config.toml
arch = "convmixer"
dataset = "stained colorectal tissue patches (NCT-CRC-HE-100K)"
image_size = 32
crop_scale_min = 1
horizontal_flip = true
num_classes = 9
depths = [8]
optimizer = "soap"
learning_rate = 0.0014
eps = 1e-08
precondition_frequency = 25
max_precond_dim = 1024
max_grad_norm = 1.0
lr_schedule = "cosine"
final_lr_fraction = 0.1
Rows from block 3, named by matrix and row number. Each number is 128 + 32 x the weight over its row's rms, rounded and kept within 0 to 255. All counts start at 0. After the name is the row's rms in percent of the matrix's.
# pw: pointwise conv (model.blocks.3.pw.weight, 320x320x1x1), inputs 240-319
pw.76 095 [135 139 161 111 146 140 110  23 128 160 138 138 128 112 129  69  50 107  99 171 180 212 171 115 100  68  94 148 102 104 178 143 145 147  63 118 170  92 112 150 136  70 136 151 128 110 161 131  98 113 106 117  86 144  55 120 110 135 179  88 111 178 154 126 177  66  41 133 103 160 130 128 124 161 147  83 141 115 124  97]
pw.77 106 [114  63 217 171  91  87 167 146  85 181 121  61 183  98  84  91  92 141 109 154 104 110 104  79  77 109 125 121 123 136 109  84 129 139 165 105 121  89 101  90 128 177 102 104 139 100 129 186 178 158 151 181 122 167 152  86 177 163 122  86  87 111 126 127 178 129 140 167 167 151 140 142  93 122 146 181 142 161 140 162]
pw.80 093 [102  91 126 106 105  94  94 156  72 155 124 120  96 100 146 123  81 133 130 167 116  57 140 117  72  94 143 172 179 133 172 101 110 137 145 132 159 169 163 114 173 102  94 144 154 153 144 112  71 157 150 162 106 138 147  99 111 109 136 137 117 177 120 144 127  96  71  95  99 102  83 147 118  98 101 128 170 190 158 158]
pw.85 099 [126 175  74 102 127 130 117 139 175 102 112 114  88 175 142 126 143 172 144 147  99  92 144 126 131 123 165 140 127 145 134 155 145 143 130 159 127  91 149 132 161 158 134 103 207  92 132  83 110 175 118 228 126 138 147 106  94  65 183 109 107 126  86 135 107 190 194 117 114 137 120 178 172 157 129 115 115 163  95 163]
pw.86 107 [ 87 173 156 138 158 165 170 177 174 136 122 129 102  94  95 117  80 125  81 111 131  82 134  79 146 120 134 157 148  88 131  74 133  96 159 129 124 117 121 168 103 120 126 161 157 107 157 175  88 155  97 119 176 182  77 117 143 119 100 107 152 168 145 120 154  99 120 157 118 147 128  78 157  99 129  82 164 152 155  90]
pw.90 104 [141  79 136  87 150 155 136  88  82  99 107 130  86 102 131 123  95  93 182 133  92 158 115 118 132 135 115 145 132 142  96 142 184 166 117 124  88  94 130 185 124 134 145  78 109 121 122 129 115  63 237 101  92 132 158 117 130 162 127 113  51  82 129 100 146 142  62 149 109 117 133 115 156 111 118 126 149 159 111  94]
pw.94 104 [ 67 109 174  79  85  97  86 137  77 137 103 110 163 129 116 131 153 149 115 201  90 116 139 154 106 122 139 154 167 130 141  78 162 137 133 145 154 120  92 126 135 149 167 118 112 148  93 130  93 121 150 150 119 146 109 106 111 168 144  95  86 166  94  87 103 161 182 100 160  95 100 136  85 111 134 123 178 140 148 158]
pw.95 115 [110  91 186 135 106 130 142 119 166 187 109 125 114 187 114 162 113 179 154 170 121 158  95 150 128 126  89 148 197 149 118 108 119  71 116 146  87 159 122 163 150 132 126 190 147 178 117 126 174 143 112 175 171 115 144 146 165  67  89 116  81 177 107  99  82 153 233 135 166 116 178  98  69 151 129 162  97 156 113 124]
pw.96 104 [123  92 104 119 152 127 159 133 128 137 115 165 119 104 136 112 117 134  88 128 161 164 160 126 121 148 141 116 146  74 151  82  98  87 105 149  98 142 118 142 158 131 129 132 107 160 179  91 150 165 116 136 102 117 132 178 114 159  55 195 116 100 102 114 129 113 120  70 132  97 107  92 100  73 148 151 147  96 115 168]
pw.97 101 [179 124  35 135 128 206 179 130 131 159 167 144 126 147  99 124 162 132 127  71 119 152 188  70 136  86 165 116 177 127 102 163 174 104 113 119 167 113 145 144 124 180 143 141  96 129 133  87 131 127 170 135 152 143 174 114  94 168 104  83  95 128 136 181 115  94 115  93 113 138 120 134 100 136 105 141 124 156  66 117]
pw.100 107 [152 156 163  98 151 117  82 144 116 128 119  95  78 121 120 107 145 147 139 165 115 147 122 107  50 113  91 109 123 144  80 133 146  69 162 104 133 135  50 133 127 149  97 139 161 105  82 159  86 119  86 136 174 153  90 110 117 116 171 127 109 161  84 112 137  98  79 113 177 150 149  70 104 123  77 123 117 109  88  66]
pw.102 098 [143 109 123 151 112 109  93 178 120 172 102 112 125 186 173 135 101 169 147 142  94  86  89 118  99 123  73 143 159 162  94 137 140 132 110 178 166  93 118  97 129 155 112 132 158 161 168  76  90 157  99 111  72 126  98  99 156 169  93 155  95  99 161 136 148 104 146  89 144 126  58 110  92  67 145 159  37 156  95 124]
pw.106 095 [ 91  89 102 116 124 108 132 151 169 213 138 131 153  78 125 104 107 165 153 144 159 115 123 139 150 182  94 125  86 118 131 114 166 147 111 104 119  90 118 123 114 167 148 153 160 157  63 133  99 111 162 111 134 167 113 144 113 103  91  96 139 142 100 118 127 119 133 174 125  51  42 146  65  85 151  85 159 135 101 113]
pw.109 094 [201 122 189 143 112 108 143 150 129 104 153 152 125 130 168 126 158 100 125 136 108 175 121 150  69 122 119 146 156 123 155 130 117 104  79 138 109 101 122 133 105 170 113 109 181 197 227 132 113 118 156  89 108 108 104 227 143 131 122 208 117  77 118 145 113 134  90 141 163 145 150  89  96  98 162 105 138 134 135 140]
pw.112 102 [105 139 132 131 143 157 100 133 120 136 124 126  66 142 110 190 148 124 105 126 108 126  69  97 178  97 145 170  92 163  70 112 134 107 107 101 105 133 114 170 122 149 190  86 148 145  78 112 166 113 100 147 183 146 111  76  72 137 109 113  76 155  86 123 130 155  91 123 144 154 165 106 137 154 161 184 196 126 113 109]
pw.116 097 [104 151 134 147 122  86  49 141 106  88 122  72 104 107 134 161 165 126 119 196 130 143 183 111 162 165 132 128 136  69 124 107 136 127  90 119  92 104 120 122 120 120 142  71 155  87 146 147 149 166 123 182 116 181  90 113 150 107 140 126 113 137 102 125  88  83 143  76 162 115 114 119 107 133 167 109  42 101 143  95]
pw.117 100 [110 174 148 174 123  86 131 137 174 107 119  76 108 110 131  85 101 138 129 172 187  55 108 139  82 113 137 120  66 142 138 112 156  83 175 185 148  60 131 118 122 114 160 135  72 133  90  67 115 113 121 112 155 140  86 130 135 125 116 145 155 161  91  76 124 130 160 129 118  86 134 110 165 135 113  77 110 114 131 161]
pw.120 096 [ 71  81 134 146 123 147  65 160 170 109  56 141  93  60 115 143  88 164 143 144 128 129  70 123 141  86  95 113 170 109 112  67 134 113 132 133 101 111 108 130 105 160 145 116 115 120 162 137  99 131 116 110 167 120 117 167 155 145 101  51 100 116 177 140 139  76 127 115 179 108 131 140 158 115  81 132 136 123 119  67]
pw.121 101 [138 146 140 151 129 173 112 158  70 147  88 102 108 135 106 187 112 159  55 142 106 127 178 117 142 142 106 148 170 137 101 150 146 124 136 104 122 129  82 121 132 130 123 107  80 144 125 109 174 151 139 172 110 125 118 142 138 165 123  26  89 186  90 125 182 140 105 115 160 127  98 102 141  51  70 145  95 124 124 154]
pw.122 096 [137 137 172 129  79 114 166  90 144 132 165 146 132 123 133 149  76  96 107 165 172 128 145 151  84 109 186 137  67 153 125 121 166 125 152 117 122 141 139  99  83  93  98 156 124 213 136 220 135 145 207  80 150  91 129 120 115 125  88 172 144 181 120 169 132 107 169 138 147 123 138 126 102 145 159 118 138 169 162 130]
pw.123 109 [113 194 100 122  85  96 107  97  71  67 143 112 117 130 127 179 119 141 146 162 183  62 154 148 150  78 117 120 105 125 128 134  76  92 152 147 119 175 154  95 131 100 153  87 113 119 108 115 163 131  82 143 110 120  97 120 120 119 122 200 151 151 145 153  79 104 134 149 130 126 136  88 146 101 132  98 176  77 165  70]
pw.126 111 [140 140 146 136 143 145 138 150 143 135 115 112 136 102 152 161 139 131  84  89 159 162 184 156 113 105  83 104 120 143 130  93  98 115 123 134 209 156 151 116 153 157 148  44 178 101 124  84 117 169 135 107 134 144 117  98 131 125  12 132  47 113 141 115  73 115  75 145  95 116 192 110 114 149 180 167  87  95 152 124]
pw.127 105 [158 156 120 116 113  34 152 157 116 151 132  69 116 179 152 171 148 127 112 116 144  91   3 156 131 104 138 162  66 178 119 160 110 163 142 150 128 165 158 149  86 153 174 122 126 163  98 159 162  83  98 168 151 144 122 148 131 150 146  38 203 123 128 203  96 136 121 129 153 126 106  87 194 115 104 139 153 157  87 116]
pw.128 109 [147 148 147 159 102 177 163  78  97 154 162 180 162  79 170 120 113 141 187 111 163 173  71 133 129 107 116 140  99  80 163 122 128  77 110 137 139 144 144 200 120 126 119 115 189 118  84 105 155 161 163 121 157 188  98 122 154 116 127 129 123 104 145  85 143  87 120 132 145  79 120 152  85 117 165 145 114  97 165 155]
pw.131 110 [106 125 177 163  87 171  93 114  74 142 152 161 130  41 150  93  97 118  99 161 151 166 102 115  95 178 108 104 103 117 131 105 100  88 109 138 122 181 121  97 101 110 134  88 133 135 200 109 109 104  95 103 161 122  90  92 181 167 106  45 155 146 129 162  73  92 114  98 132 118 139 166 115  63 125 147 190 171 137 137]
pw.136 098 [161 106  88 133 121 141 142  77 106 199 166 186 110 173 156  96 127  92 110 114 105  83 149 137 130  74 158 105 111 156  60 187  93 110 139  82 173 139  70  69 131 117 112 168  90 122 147 158 153 141 107  98 174  91 120 128 193 128 153  52 100 103 122 103  99  77 124 116 141  79 200 102 117  84 117 154 102 119 116 167]
pw.137 099 [145 139 141 111  77 148 105 147 115 113  99  90  72 109 144 127 144 123 123 114 128 107 124 102 126  99 111 113 137 136 146 131 167  97 111 129  89 140  90 111  94 148 147  70  62 196 159 141 151 139 153 103 223 115  92 102  57 112 107  80 101  95  90 156 179 102 108 126 153 116  57 177 128 110 113 129 175 151  67 149]
pw.140 096 [136 160 148 137 118 149 178 133 183  89 170 138  83  95  95 107 133 117 102 114 102 169  63  97 187 142 126 101 121 133 156 130 158  83 140 164 137 125 131 148 136 137 134 111 129 141 202 171 141 126 119 127 140 144  90 177 172 198 136  92  92  88 101 151 103 104 112 104  76 131  71  89  81 119 124 146 160  80  86 146]
pw.141 115 [127 111  75  87 165 108 109 154  82 115 142  90 119 110 160 140 132 161 129 156 120 189  97 155 143 138 102 118 154 147 141 172 158 150 131  92 121  86 106 125 145 103  86  68 144 115 130 199  85 135  96 161 176  97 137  78 103 128 184  91 213  74 133 118  75 127 135 226 166 164 154 136 144 142 112 101  78 161 107  90]
pw.143 103 [ 94 153 163  76  84 114 132 140 145 101  64 137 174 111 136  73  94 163 118 131 137 158  93 112 126  95 133 101 130  74 146 212 109  83 121 133  73 140 106  83 123 134 166  50 116 115 119 136 124 117 142  62 131 113 106 123  80 163 172 168 125 194 149 113  63  40 155  77  90 128 119 120 132 143 109  96 165 152  73 111]
pw.144 099 [121 183 139  99 160  60  89 125 186 129 145 109 136  72 114 148 250 194  96 102 102  98 119  93  87 146 172  99  87  80 181 143 151 119 131 172 148 141  90 136 104 103 136 104 104 151  89  80  86 166 125 124 154 122 151 157  93  99 138 216 178 113 151 141 144 130 149 130 115 161 121 159 166 133 165 213 143 151 155 141]
pw.150 107 [167 199 145 143 147  66 144 126 108 171 163 119 147  92 106  75 142 121 151 119 135 101 171 142 134 145 135 116 160 110 126 156 150 133 215 113 169 143  71 151 146  59 150 127 107  87 122 189 129 141 255 159 119  69 111 181 142 148 128 174  96 116 141 104  90 118 110 139 102 119 108 141 147 140 137 155 123 149 114  98]
pw.153 089 [114 108 118 121  90 101 145 120 108 110 170 112 114 125 135 126 118  98 151 102  84 146 147 128 146  84  64 140 117 120 115 154 130 117 132 152 105 154 255 178 134  54 133 142 118 119 118 188 155 122 134 108 127 137 116 108  60 138 108  96 109 119 138 126 175 104 106 141 123 180 102 111 130 122 125 141 133 118  89 129]
pw.162 110 [142 116  91 109 118 150 162 253 152 142 145 137  91 129 132 106 165 151 104 161 140 145 137 127 134  80 164  99 160 130 126 109 127 113 126  91  77 118 116 121 134 127 133 181 116 119 158 120 142 139 138 162 102 105 121 189 130 126  77 102 133 133 175 181  96 113 143 213 169 113 124 142 205 132 141 110 103 113 176 156]
pw.163 087 [132 146 199 172 175 139  84 107 178  95  92 137 171 125 184  88 101 141 164 130 132 188 150 121 168 173 147 107  92 121 133 113 136 166 139 180 140 105 132 120 137 119 105 187 180  96 151 143  87 119 100  87 146 127 177 126 124 113 145 203 157 130 171 104 144  75 176 132  88 160 105 129 178 155 171 186 150 144 149  90]
pw.165 094 [117 111 190 117 113 129 132 152  77 151 156 126 126 146 126  42  96 170 124 122 165 171  83 156 159 130 104 144 100 139 107 127  72 112 105  88 141 119 116 117 114 187 113 173 121 131 164 146 128 148 108 114 104 141 156 125 166 141 190  91 188 125 110 127 142  80 127 111 191 136 109 113  95 174 137 148  90 140 117 148]
pw.166 092 [119 155 124 153 151  24 121 155 124 131 154 149  73 139 105 161 109 156  53 106 148 128 159  99 116 154  92 102 111 110  76 192 170 194 116 127 179 120 145 138  89 145 161 178  71 114 170  85 122 145 167  99 168 161 134  99 153 131 133  97  90  88 175 130 190 109  88  81 176 224 152 104 143 136 141 134 157 120 120 138]
pw.167 088 [168 174 148 175 170 117 185 119 118  91 123  74 116 116 103 117 113 133 147 107  93 104 144 103  45 103 175 129  83 141 145 113 132 140 125 151  73 103 138 182 199 170  83 118  83 151 120  75 173 162 132 138 138 110 134 122 142 128 141 110  96 149 161  62 166 168 135 203 138 129 117 111 109 154 101 168 140 133 136  91]
pw.168 098 [138 186 135 193 157 140 157 169 150 164 135  93 105 131 174 150 118 115 132  84 133 127 124 119 142 147 134 153  63 156 143 169 128 113 130 117 122 131 138 115 174 129  70 142 179 105 131  92 157  60  99 102 140 136 125 120 160 125 163 172 171 115 123 150 108 164  71 141 125 141 165 133 118 104 142  80  98 167 142 121]
pw.170 093 [111 195 114  99 122 132 111 117 151 129 135  97 124  71 106 115 124  66 133  90 115 117 113 126 114  76 104 145 122 104 129 144 124  99 161 138 146 133 146 123  75 128 133 154 142 220 130 132  72  65   0  99 125 111 135 139 135 124  90 110 112 181 103 134 114 137 128 104 156 126 132  60 150  70 131 150 116 161 137 122]
pw.173 104 [137  97 109  76 117  72  65 180 104  93 158  91 123 173 121 152 139  98 127  84 150 123 157 168 148 134 159 135 142 124 115 120 125 138  99 186 137  99 103 178 127 138  81 149 141 155 119 150 130 131 123 134 168 193 138 101 119 117 185 158 141  73 103  85 146 129 142  94 133 114 154  70  54 165 155 201 112  86 169 109]
pw.174 095 [107 132 129 114 156 152 157 178  81 144 161 111 117  98 164 171 160 130 141 106 165 100 126 134 119 118 131 119 162 118  94 164 177  85 192 145  78 174 110 112 138  89 185 102 161 125 117  44 173 160 107 143 208 160 114 132  79 126 136 126 116  84 131 171 114 138  97 128 210 160 185 120 184 178 133 104 111 116 215 125]
pw.177 086 [110 103  68 119 119 131 194 180  73 129  61 114 195 100 126 172 143 159 113  98 130 132 111 198  93 128  80 143 122 110 100 136 132 125 151 168 173 117 104  92 169 160 150 130 110  91 101 139 109 169  89 126 139 158  98 160  80 162 146 148 115  84 146 132 119 150 155 157 160 165 111  87 143 113 164 138 171 111  55 130]
pw.179 103 [157 115 140 183  78 150 156 163 107 130 113 105  87 227 104 119 101 144  95 126 109  89 118 156 158 114 117 116 162 120 137 141 184 154 107 142 101 145 101 141 208 137 121 167 105 126  55 145  93 131 204 108 118 185 110  70 140 106 212  74 162 107 136 153 125 131 144 152 158 121 130 216 105  87 163  95 165 100 100 137]
pw.183 092 [163 108 105 101 101 125 169 146 187 172 159 118 158 153 125  91 151 111  77 123 175  77 155 164 133 111 123 123 127 111 127 165 139 140 192  97 132 157  94 127 127 143 101 131 145  72  94 105 110 136 149 196 115 110 138 114 102 130 167 125 145  80 152 121 173 123 144 112 129 133  38 162 172 137 116 114 172 131 180 101]
pw.185 090 [158 157 128  91 168 146  91 118 107 127  71  50 129 123 149  85 129 106  86 134 160  79 120 115  75 162  95 106 125 100 159 114 177  97 114 109 134 152 102 132 159 127 118 114 142 161 136 206 192  94 255  89 117 133 132 150 163 183  89 192 121 182  76 141  90 129 147 136 133 151 165  95 138 182 124  68 173  72 167 110]
pw.186 113 [161 168 103  85 134 133 140 131 149  98 142  99 135 178 102  75 128 155 138 167  91  98 112 132  97  56 161 159 180 179 151  86 180  13 125 153 154 145  98 139 107 132 132 109 145 229 108  89 117 104  82  83  57 135 121 154 102 141 164 141  95 123 108 152 114 111 134 160 113 103 119 120 154 143 141 114  94  65 127 135]
pw.188 111 [122 125  94 107 166 132 154 112  62 183 165 141 166  81  90 155 126 140 128 141  86 131 127 109 146 165 114 191  60 110 132 196 123 153  85 132 111 121 102  81 114 141 147 162  72 159 105 123 148  90 101  82 144 147  88 110 123 106 161  74 107 130 117  92 151 182 150 114 114 112 134  44 124 158 129 176 103 129 149 127]
pw.189 108 [159 116  82 167 158 167  84 185 150 108 127 120 141 162 123 126 137  62 133 116 127 126 119 116 116 117 148 101 123 138  94 108 118 125  95 159 134 101 177 147 153 135 125 156 107 124 140 101 125 119 183 110 142 167 128 131  73 164 114 141 152 103 197 147  90 142  86  93  97 137 112 169 172  86  93 139 111  46 113 144]
pw.190 102 [109 170 114 135 128  72  81  70 140 147 203 130 116 131 153 115  97 123 129 146 164 150 144 148  66 171 164  88 199 139 153  94 121  95 131 121 109 134 135 123 150 127 132 144 138  57 118  70 122  80 128  64 145 157  60  70 100 136  98  69 137 132 154 130 109  84 129 122 116 136 171  86 157 151 114 169  83 126 113 141]
pw.191 093 [182 206 100 153  66  89 152 162 140  61  95 125 109 211 117 187 139 179 130 177 163  94 131 159 124 112  91 138  72 170 126 108 164  89 169 116  96 113  52 153 126 136 131  83 135  99 110 153 138 138 151 194 101 151 119 190  84 105 122  94  85  80  93  90 107 146 142 167  92 186 136 154 165  70 186  81 131  79 129 143]
pw.192 110 [ 77 181 126 108 118 155 104  70 157 116  90 119 111 106  94 106  68 126 202 105 173 137 147 187 115 110 116 137 102 125 103 136 145 131 149 145  78 148  97 109 114 144 111 133 200 101 109 107 105 105 132 102 101 160 111 106  95 144  60 147 106 100 110  98 105 212 121  76 132  80 127 161 119 127 122 129 169 140 141 120]
pw.193 107 [135 147  91 109 126 154 134 198 148 102 164 127 126 160 147 154 170 166 126 182 165  83 121 105 241 133  98 137 129 120 139 105  90 100 126 171 135 210 151 100 123  98 145 135 134  92 167 101 171 156 125 128 111 151 139 255  88  85  76 127  81 104 161 128 135 160 130  94 152  69  82 109 119  99 130 145  87 188 103 152]
pw.194 106 [153 143 168 172 102 138 105 133 119 168 144 110 181 118 112  79 113 146 162 217 116 107  89 131 115 138 123 105 142 119 157  72 136 136  85 112 115 119  64 100 140 125 181  82  48  96  63 120 156 116 157 157 117 139 129 148 110 138 111 106  71  66 100 192  77 109 186  45 125 147 152 133 139 135 157 126  73 113 133 106]
pw.195 112 [ 92 178 148 162 132 102 111 156 137 162  95 104 118 146 120 143 128 169 132 121 119  98 149 150 119 105 124 135 122  97 107 170 135 127 104 114 140 114 197 137 161 132 109 124  65 200 105 174 125 166 123 174 141 125 149 174  86  94 110 102 164 112 143 186 115 106 124 104  85  95  88 131  87 191 129  81  74  68 171 172]
pw.197 090 [123 132  82 118 101 182 111  72 158  93  92 103 111 109 161 120 141 121 186 185 117 148 130 120  97 151 114 126  98 156  63 118 179  89 140 109 160 121 113  71  85 103 131 134 174 139 148 125 127 114  52  90  93 136 104 143 159 121 104  71 107 190  84 179 124  79 138 117 138 154  92 119 143  49 122 132 132 151 126 165]
pw.198 100 [174 162  90 116 131 137 132 103 105 198 195 126 138 150 148 146 143  74 134 136 176 113 161 137 115 115 124 103 118 153 163 135 168 186 118 108 123 101 137 179  70  96 149 103  86 147 101 129 113 150 101 198 179 122 157 155 173 121 116 141  67 125 117 121 115  91 199 113  56 126 104  99 127 179  96 189 114 128 136 160]
pw.201 100 [105 174 156 125  98 143 145 106 144  96 110 158 140 100 127 160 160 206 139  89 106  87 122 154  89 156 159  79  96 159  78 173 126 101 219 153 140 136  78 113 101 139 151 144  67 176 111  84 164 114 247  97 121 148 107  93 129 133 102  78 130 115 152 127  69 118 116 153 151  91 183 187 158 170 116 198 120 125  92 106]
pw.203 110 [123  81 112 137 153 144 164 150  45 165  86 129  57 101 148 159 165 155 103 112  88 103 166 109 191  81 135 165  99 116 104 126 114 127  86 185 158 106  79  83 133  99 126 179 153 147 125 120 137 133  74 213 127 121 160 110 187 140 133 211  86 147  90 133 115  98 109 120 121 120 157 107 186 134  82 152 133 147 152 136]
pw.205 096 [123 133 119  69 133 114 102 199 123 180 182 144 169 129 149 132 172 114  88 101 169 119 142 119  45 178 101 123  89  92 150  53 123  98 125 134 148  71  68 141 181 127 159 165 179 140  93  99  73 120 120 124  56 136 153 114  83  94  93 168  80  77 219  97  75 160 170 145  95 104 135 105  97 125 156  92 117 155 194  85]
pw.206 115 [118 184 150 150 145  90 196 143 118 141  86 126 166 134 220 118 145 151 178 190 136  81 105 162 186 156 109 131 106 159 113 144 139 145  83 120 113 121 132 141 185 145 140  72  84 140 103 119 113 118 168 103 158 121  73 105 136 133 195 119 151 134 120  76  79  88 166 122 130 129 186 149 101 118 121 142 116 113  86 136]
pw.209 103 [144 232 131 140 136 180 152 180 168 144 133  72 147 158 183 166 111 133  95 152  67 115 154 115 120 144 156 103 136 133  62 255 181 108 126  93 159 143 145 125 168 112 142 168  69 179 131  74 103 166 151 176  94 104 133 125 121 120 172 125 127 109 106 146 120 124 108 119 116 152 144 149  86 125 171  73 147 139 112 192]
pw.211 095 [103 151  64 106 146 100 165 180 131 158 141 108 133 177 140 163 131 166 165 124 127 132 206 103 196 145 106 105 118  92 105 106 106 135 125  77 148 169 163 178 155 186 154 156 103 145  88 176 103 151 131 206 161 115 245  81 156 126 141 117 120 173 147 131 141  75 133 121 124 195 125 156 167 159 124  93 136 137 165 161]
pw.212 103 [140 164 194  97 110 150 147 194  78 154 122 123 124 122 156 176  87 133  88 167 124 103  95 124  90 162 126 136 167  85 188 106 217 105  88 167 143 165  51 126 150  97 116 155  96  91 100 130 119 155 142 170  81 170  70 100 157 138  87 145 111 160 141 120  85 134 111 114 130 120 113 168 157 110 133  97  78 132 112 102]
pw.215 092 [ 99 145 116 185 196  97 125 126 153 121 135 130  99 145 195 155  86 137 158  87 156 124 165 127  87 136 139 204 158 132  79 189 119 119 107 141 143 126 119 137 189 141 150 105 187 191 194 147  73 149 135 145 150 149 120 197 151 137  79 192 211 161 150 132  96 147 150  95 127  80 132 122 192  95 119 116 116 168 170 110]
pw.216 114 [125 119  75 112 139 113 126 189  85 132 128  94 174 178  99 130 123  94 137  95 124 137 104 135 105 134  97 122 209 142  63  88 131  92 136 121 138 130 140  96 199 122  99 165 162 122  96 111 137  94  81 143 118  91 170  95  99 144 110  90 145 124 104 160 106 147  96 105 138 149  92 102 185 197 110 175  72 135  89 104]
pw.218 104 [142 148 164 168 149  86 118 115  81 113 126 163 131 116 102 218  58 124 155 143 103 151 161 136 163 167  77 144 128  74  92 118  79 179  96 138 114 112 161  78 151 146 157  63 163 112  96  92 125 111 157 111 115 154 110  91 166 182 147  84 121 112 120 121 185 116  64  77 115 102 128 123  93  97 137  78 139 163 100 120]
pw.220 102 [123  83 115 149  93  43  92 105  99 147  95 111 115 114 130 111 159 127 120 207  68 129 112 149 148 162 139 181 147 168 154 140 161  93 172 115 136 157  74 154 150 146 111  61 162 140  82 106 156 112 117 113 120 162  93  91  94 129 134 102 126 134 133 135  99 159 143 105 107 125 116 141 121 106 109 154  86 187 120 160]
pw.221 105 [120 101 230  55 147 135 112 116 118 128  97 151 159 112 158  89 176 135 131 161  90 144 161 116 123 141 120 121 121 157 141 139 159 133 135 105 105 153 135 115 109  84 119 122  38 157 132 213  96 152 176 128 124 122 139  90 113 153 149 139 198 129 144  81 106 228 154 110 133 164 123 123 211  85 144 124 146 131 145 135]
pw.222 093 [119 143 151 109 166 179  81  83 117 142 124 103 129 168 139  72 102 153  73 118 157 188 174 130  87 178  91 118 125 138 154 145  88 100 124  88 110 128  76  95 156 120 143 178 177 170 146  80 145  79  56 151 135 105 136 124 184 171  59  63  91 189  76  84  45 143 102  90 115  91 113  73 148 104 130 134 135 187  72 141]
pw.225 117 [192 106  88 131 148  90 130  89 121  83 108 148 132 132 171 105 192 125 108 128 110 137  92 123 187  44 140  81 121  97 175 121 164  67  87 154  99 109 110 146 117  93 157 185 132 156 114 163 129 171 106 186  99 146 111  77 162 129 202 188 150 112 107 156  89 115 129 217 115 126 115 153 151  70 159 117 123 131 109 152]
pw.229 111 [129 122  73 159 176 119 113 151 131 111 113 176  92 137 146 101 153 145 130 118 150 106 140 100  86 151 117 112 173 151 115 211  99 136  89 135 104 155 146 137 145 110 104 124 131 124 135 114  61 143 174 158 142 124 141 158 128 125 197 174 111 165 114 132 143 223 160 119  99 107 161  76 103  91 126 120 137  96 127 142]
pw.230 092 [118 158 135  92 131  90 134 139 105 172 112 177 109 179 106 128 178 181 114 149 128 143  88 134 186 125 113  90 100 124 123  94  93 140 105  98  96 132 135 111 166 139 127 114 112  89 105 116 135 200 196 176  91 156 149  83 148 117 150  77 109 132 223 104 149  95 120 148 129 140  89 119 103 166 184 140 146 190 186 154]
pw.232 094 [ 83 156 153 118 100 183 100 101 152 122  90 108 158 145 108 132 132 117  80 118 103  99 135 130 125  87 120 166 116 172 110 125 126 135 163 156 147 123  75 122 155 178 128 146 116 120 126 122 123 103 154  96 103 134 162 105 133 151 142 116 140 159 139 101 118 161  51 102 163 132  75 137 103 148 119 124 120 124  99  84]
pw.233 098 [139  96  93 155  95 129 192  57  89 103 167 155 128 147 138 129  94 134 130 158 149 177  90 147 157 152 126  95 112 127 121 159 122 170 130 158 152 187  99 215 121 146  95 177 122  94 123 143 138 140  74 120 115 174  75 111 119 136 176 151  80 163 148 115 116  97  84 131  98 141 119 121 176 136 144 134 122 136 124 149]
pw.236 087 [130  35  98 141 159 128 124 104 172 119 105 147 117 146 123  65 116 114 154  95 144 184 157 135 199 124 179 136 140 133 114 113 159 160 101 106 135 173 122 155 127 143 115 137  79 115 106 178  97 165 135 107 122 125 167 177 121 165 147 123 119 104 147 117 154 130  93 120 108 159 108  83 173 177 160 122 152 124 166 136]
pw.237 106 [105  86 121 159 128 121 164 162 134 113 166 144 181 193 124 138 183 135 110 115 123  71 151 100 109 145 168 110 178 111  94  92 152 117 129 134 122 132 111 160 133 112  72 133 169 140 181 128 125 105 126 158 117  65 138  93 139 131 145 138  94 112 126 145 119  81 125  82 127 169 134 109 160  65  77 147 141 182 132 118]
pw.238 105 [ 98  62  47 163 123 132 118 124 100 133 149 134 161  81 160 157 122 165 140 103 121 110 137 114  93 161 140 195 147  99 143 147 132 111 125 101 111 107 177 139 127 153  85  79 152 103 114 153 126 123 154  59 111 121 144 146 149 116 142 202 132 144 148 132 129 144 122 122  93  86 119 169 117 141 125 132 111 124  96 156]
pw.239 096 [101  95 160  95 165 212 113 141 102 111 144 104 132  95 189 102 119  98 152 161 117 120 174  98 176 136 119 101 118  98 127 133 147 131 101 166 141 135 101 152  89 105 194 134 135 101 118 177 125 218 143 178  74 128 171 147  70 142 135 143 133 100 182 133 159  87 131  72  90 143 123 162 145 165  67 145 153 140 135 154]
pw.240 105 [116 138 134 120 103  94 136 119 162 145 119 120 104 138 107  70 217  87 187 139 122  97 100 138 150 156 150 105 128 141 101 113 177  74 146 132 123 119 121 137 187 154 123  90 111 120  47 171  61 144 178 144 104 116  55 151 152  96 196  95 158 138  76 120 114 149  83 175 109 121 173  99 146 156 126 156 131 184  89 116]
pw.241 094 [ 97  91 177 139 142 132 110 113  70 107 130 127 134 142 140 136  88 102  94 109 125 116 162  87 100 151 158 142 113 133 136  86  97  97 144 154 159 130  99 153 101 118  85 177 107 177 148 139  91 139 141 105 129 100 104 121 171 104  90  99 146 178  88 210 113 125  97 123 133  82 196  91  95 128 104 112  95 131 124 164]
pw.242 099 [125 131 111 137 173 132  93 149 133 119 104  92 197 193 132 153  94 119 157 108 145 155  71 171 188  68 102 120 155 143 180 140 153  71  73 119 172 120 186  86 141  73 122 191 122  94 129 124 143 179 108 128  85 134 219 137 109 138 145  87 138  93 157 105 130 122 119 102 109 122 161 125 164  83 106 138 118 132 110 196]
pw.243 098 [145 158 111 132 142 103 102  84 107  95 186  68 105 127 123  80 125  99 164 154 117 141 175 163  55 168 163 134 148 131 155  33 144 146 133 127 154 110  93 177  79 128 121 132 110  90 169 123 104  94 212 114 120 123 144  90 185  87 124 127 119 139 169  82 122 131 111 138 120 157 163  84  85 179 134 181 102 122 100  74]
pw.244 100 [118 111 206 135 143 111 127  81 116 163 157 101 113 177  92 171  90 154 133 106 130 147 121 132 129  93 172 159 237  87 103 141 159 128 122 118 135 107 114 190 150 129 126  97 122 110 100 199 106 135 160  93  92 113 136  98 146 113 129  77 126 126  91 125  51 172  94  96 119  90 158 125 191 143  97 107 116 125 177 108]
pw.246 103 [118 162 119 123 151 132 159 104 153 194 142 157 124 137 125  97 162 126  58 137  91 112 111 101  99  98 125 145 143  60 119 169 152 105  88 138 120 132  50 155 151 152 105 109 172  87 180 132 128 146 156 119 186 125 129 142 159 120 140 148  71  90 114 120 136  76 153 156  59 122  66 117 129  89 167  76 169 135 151 103]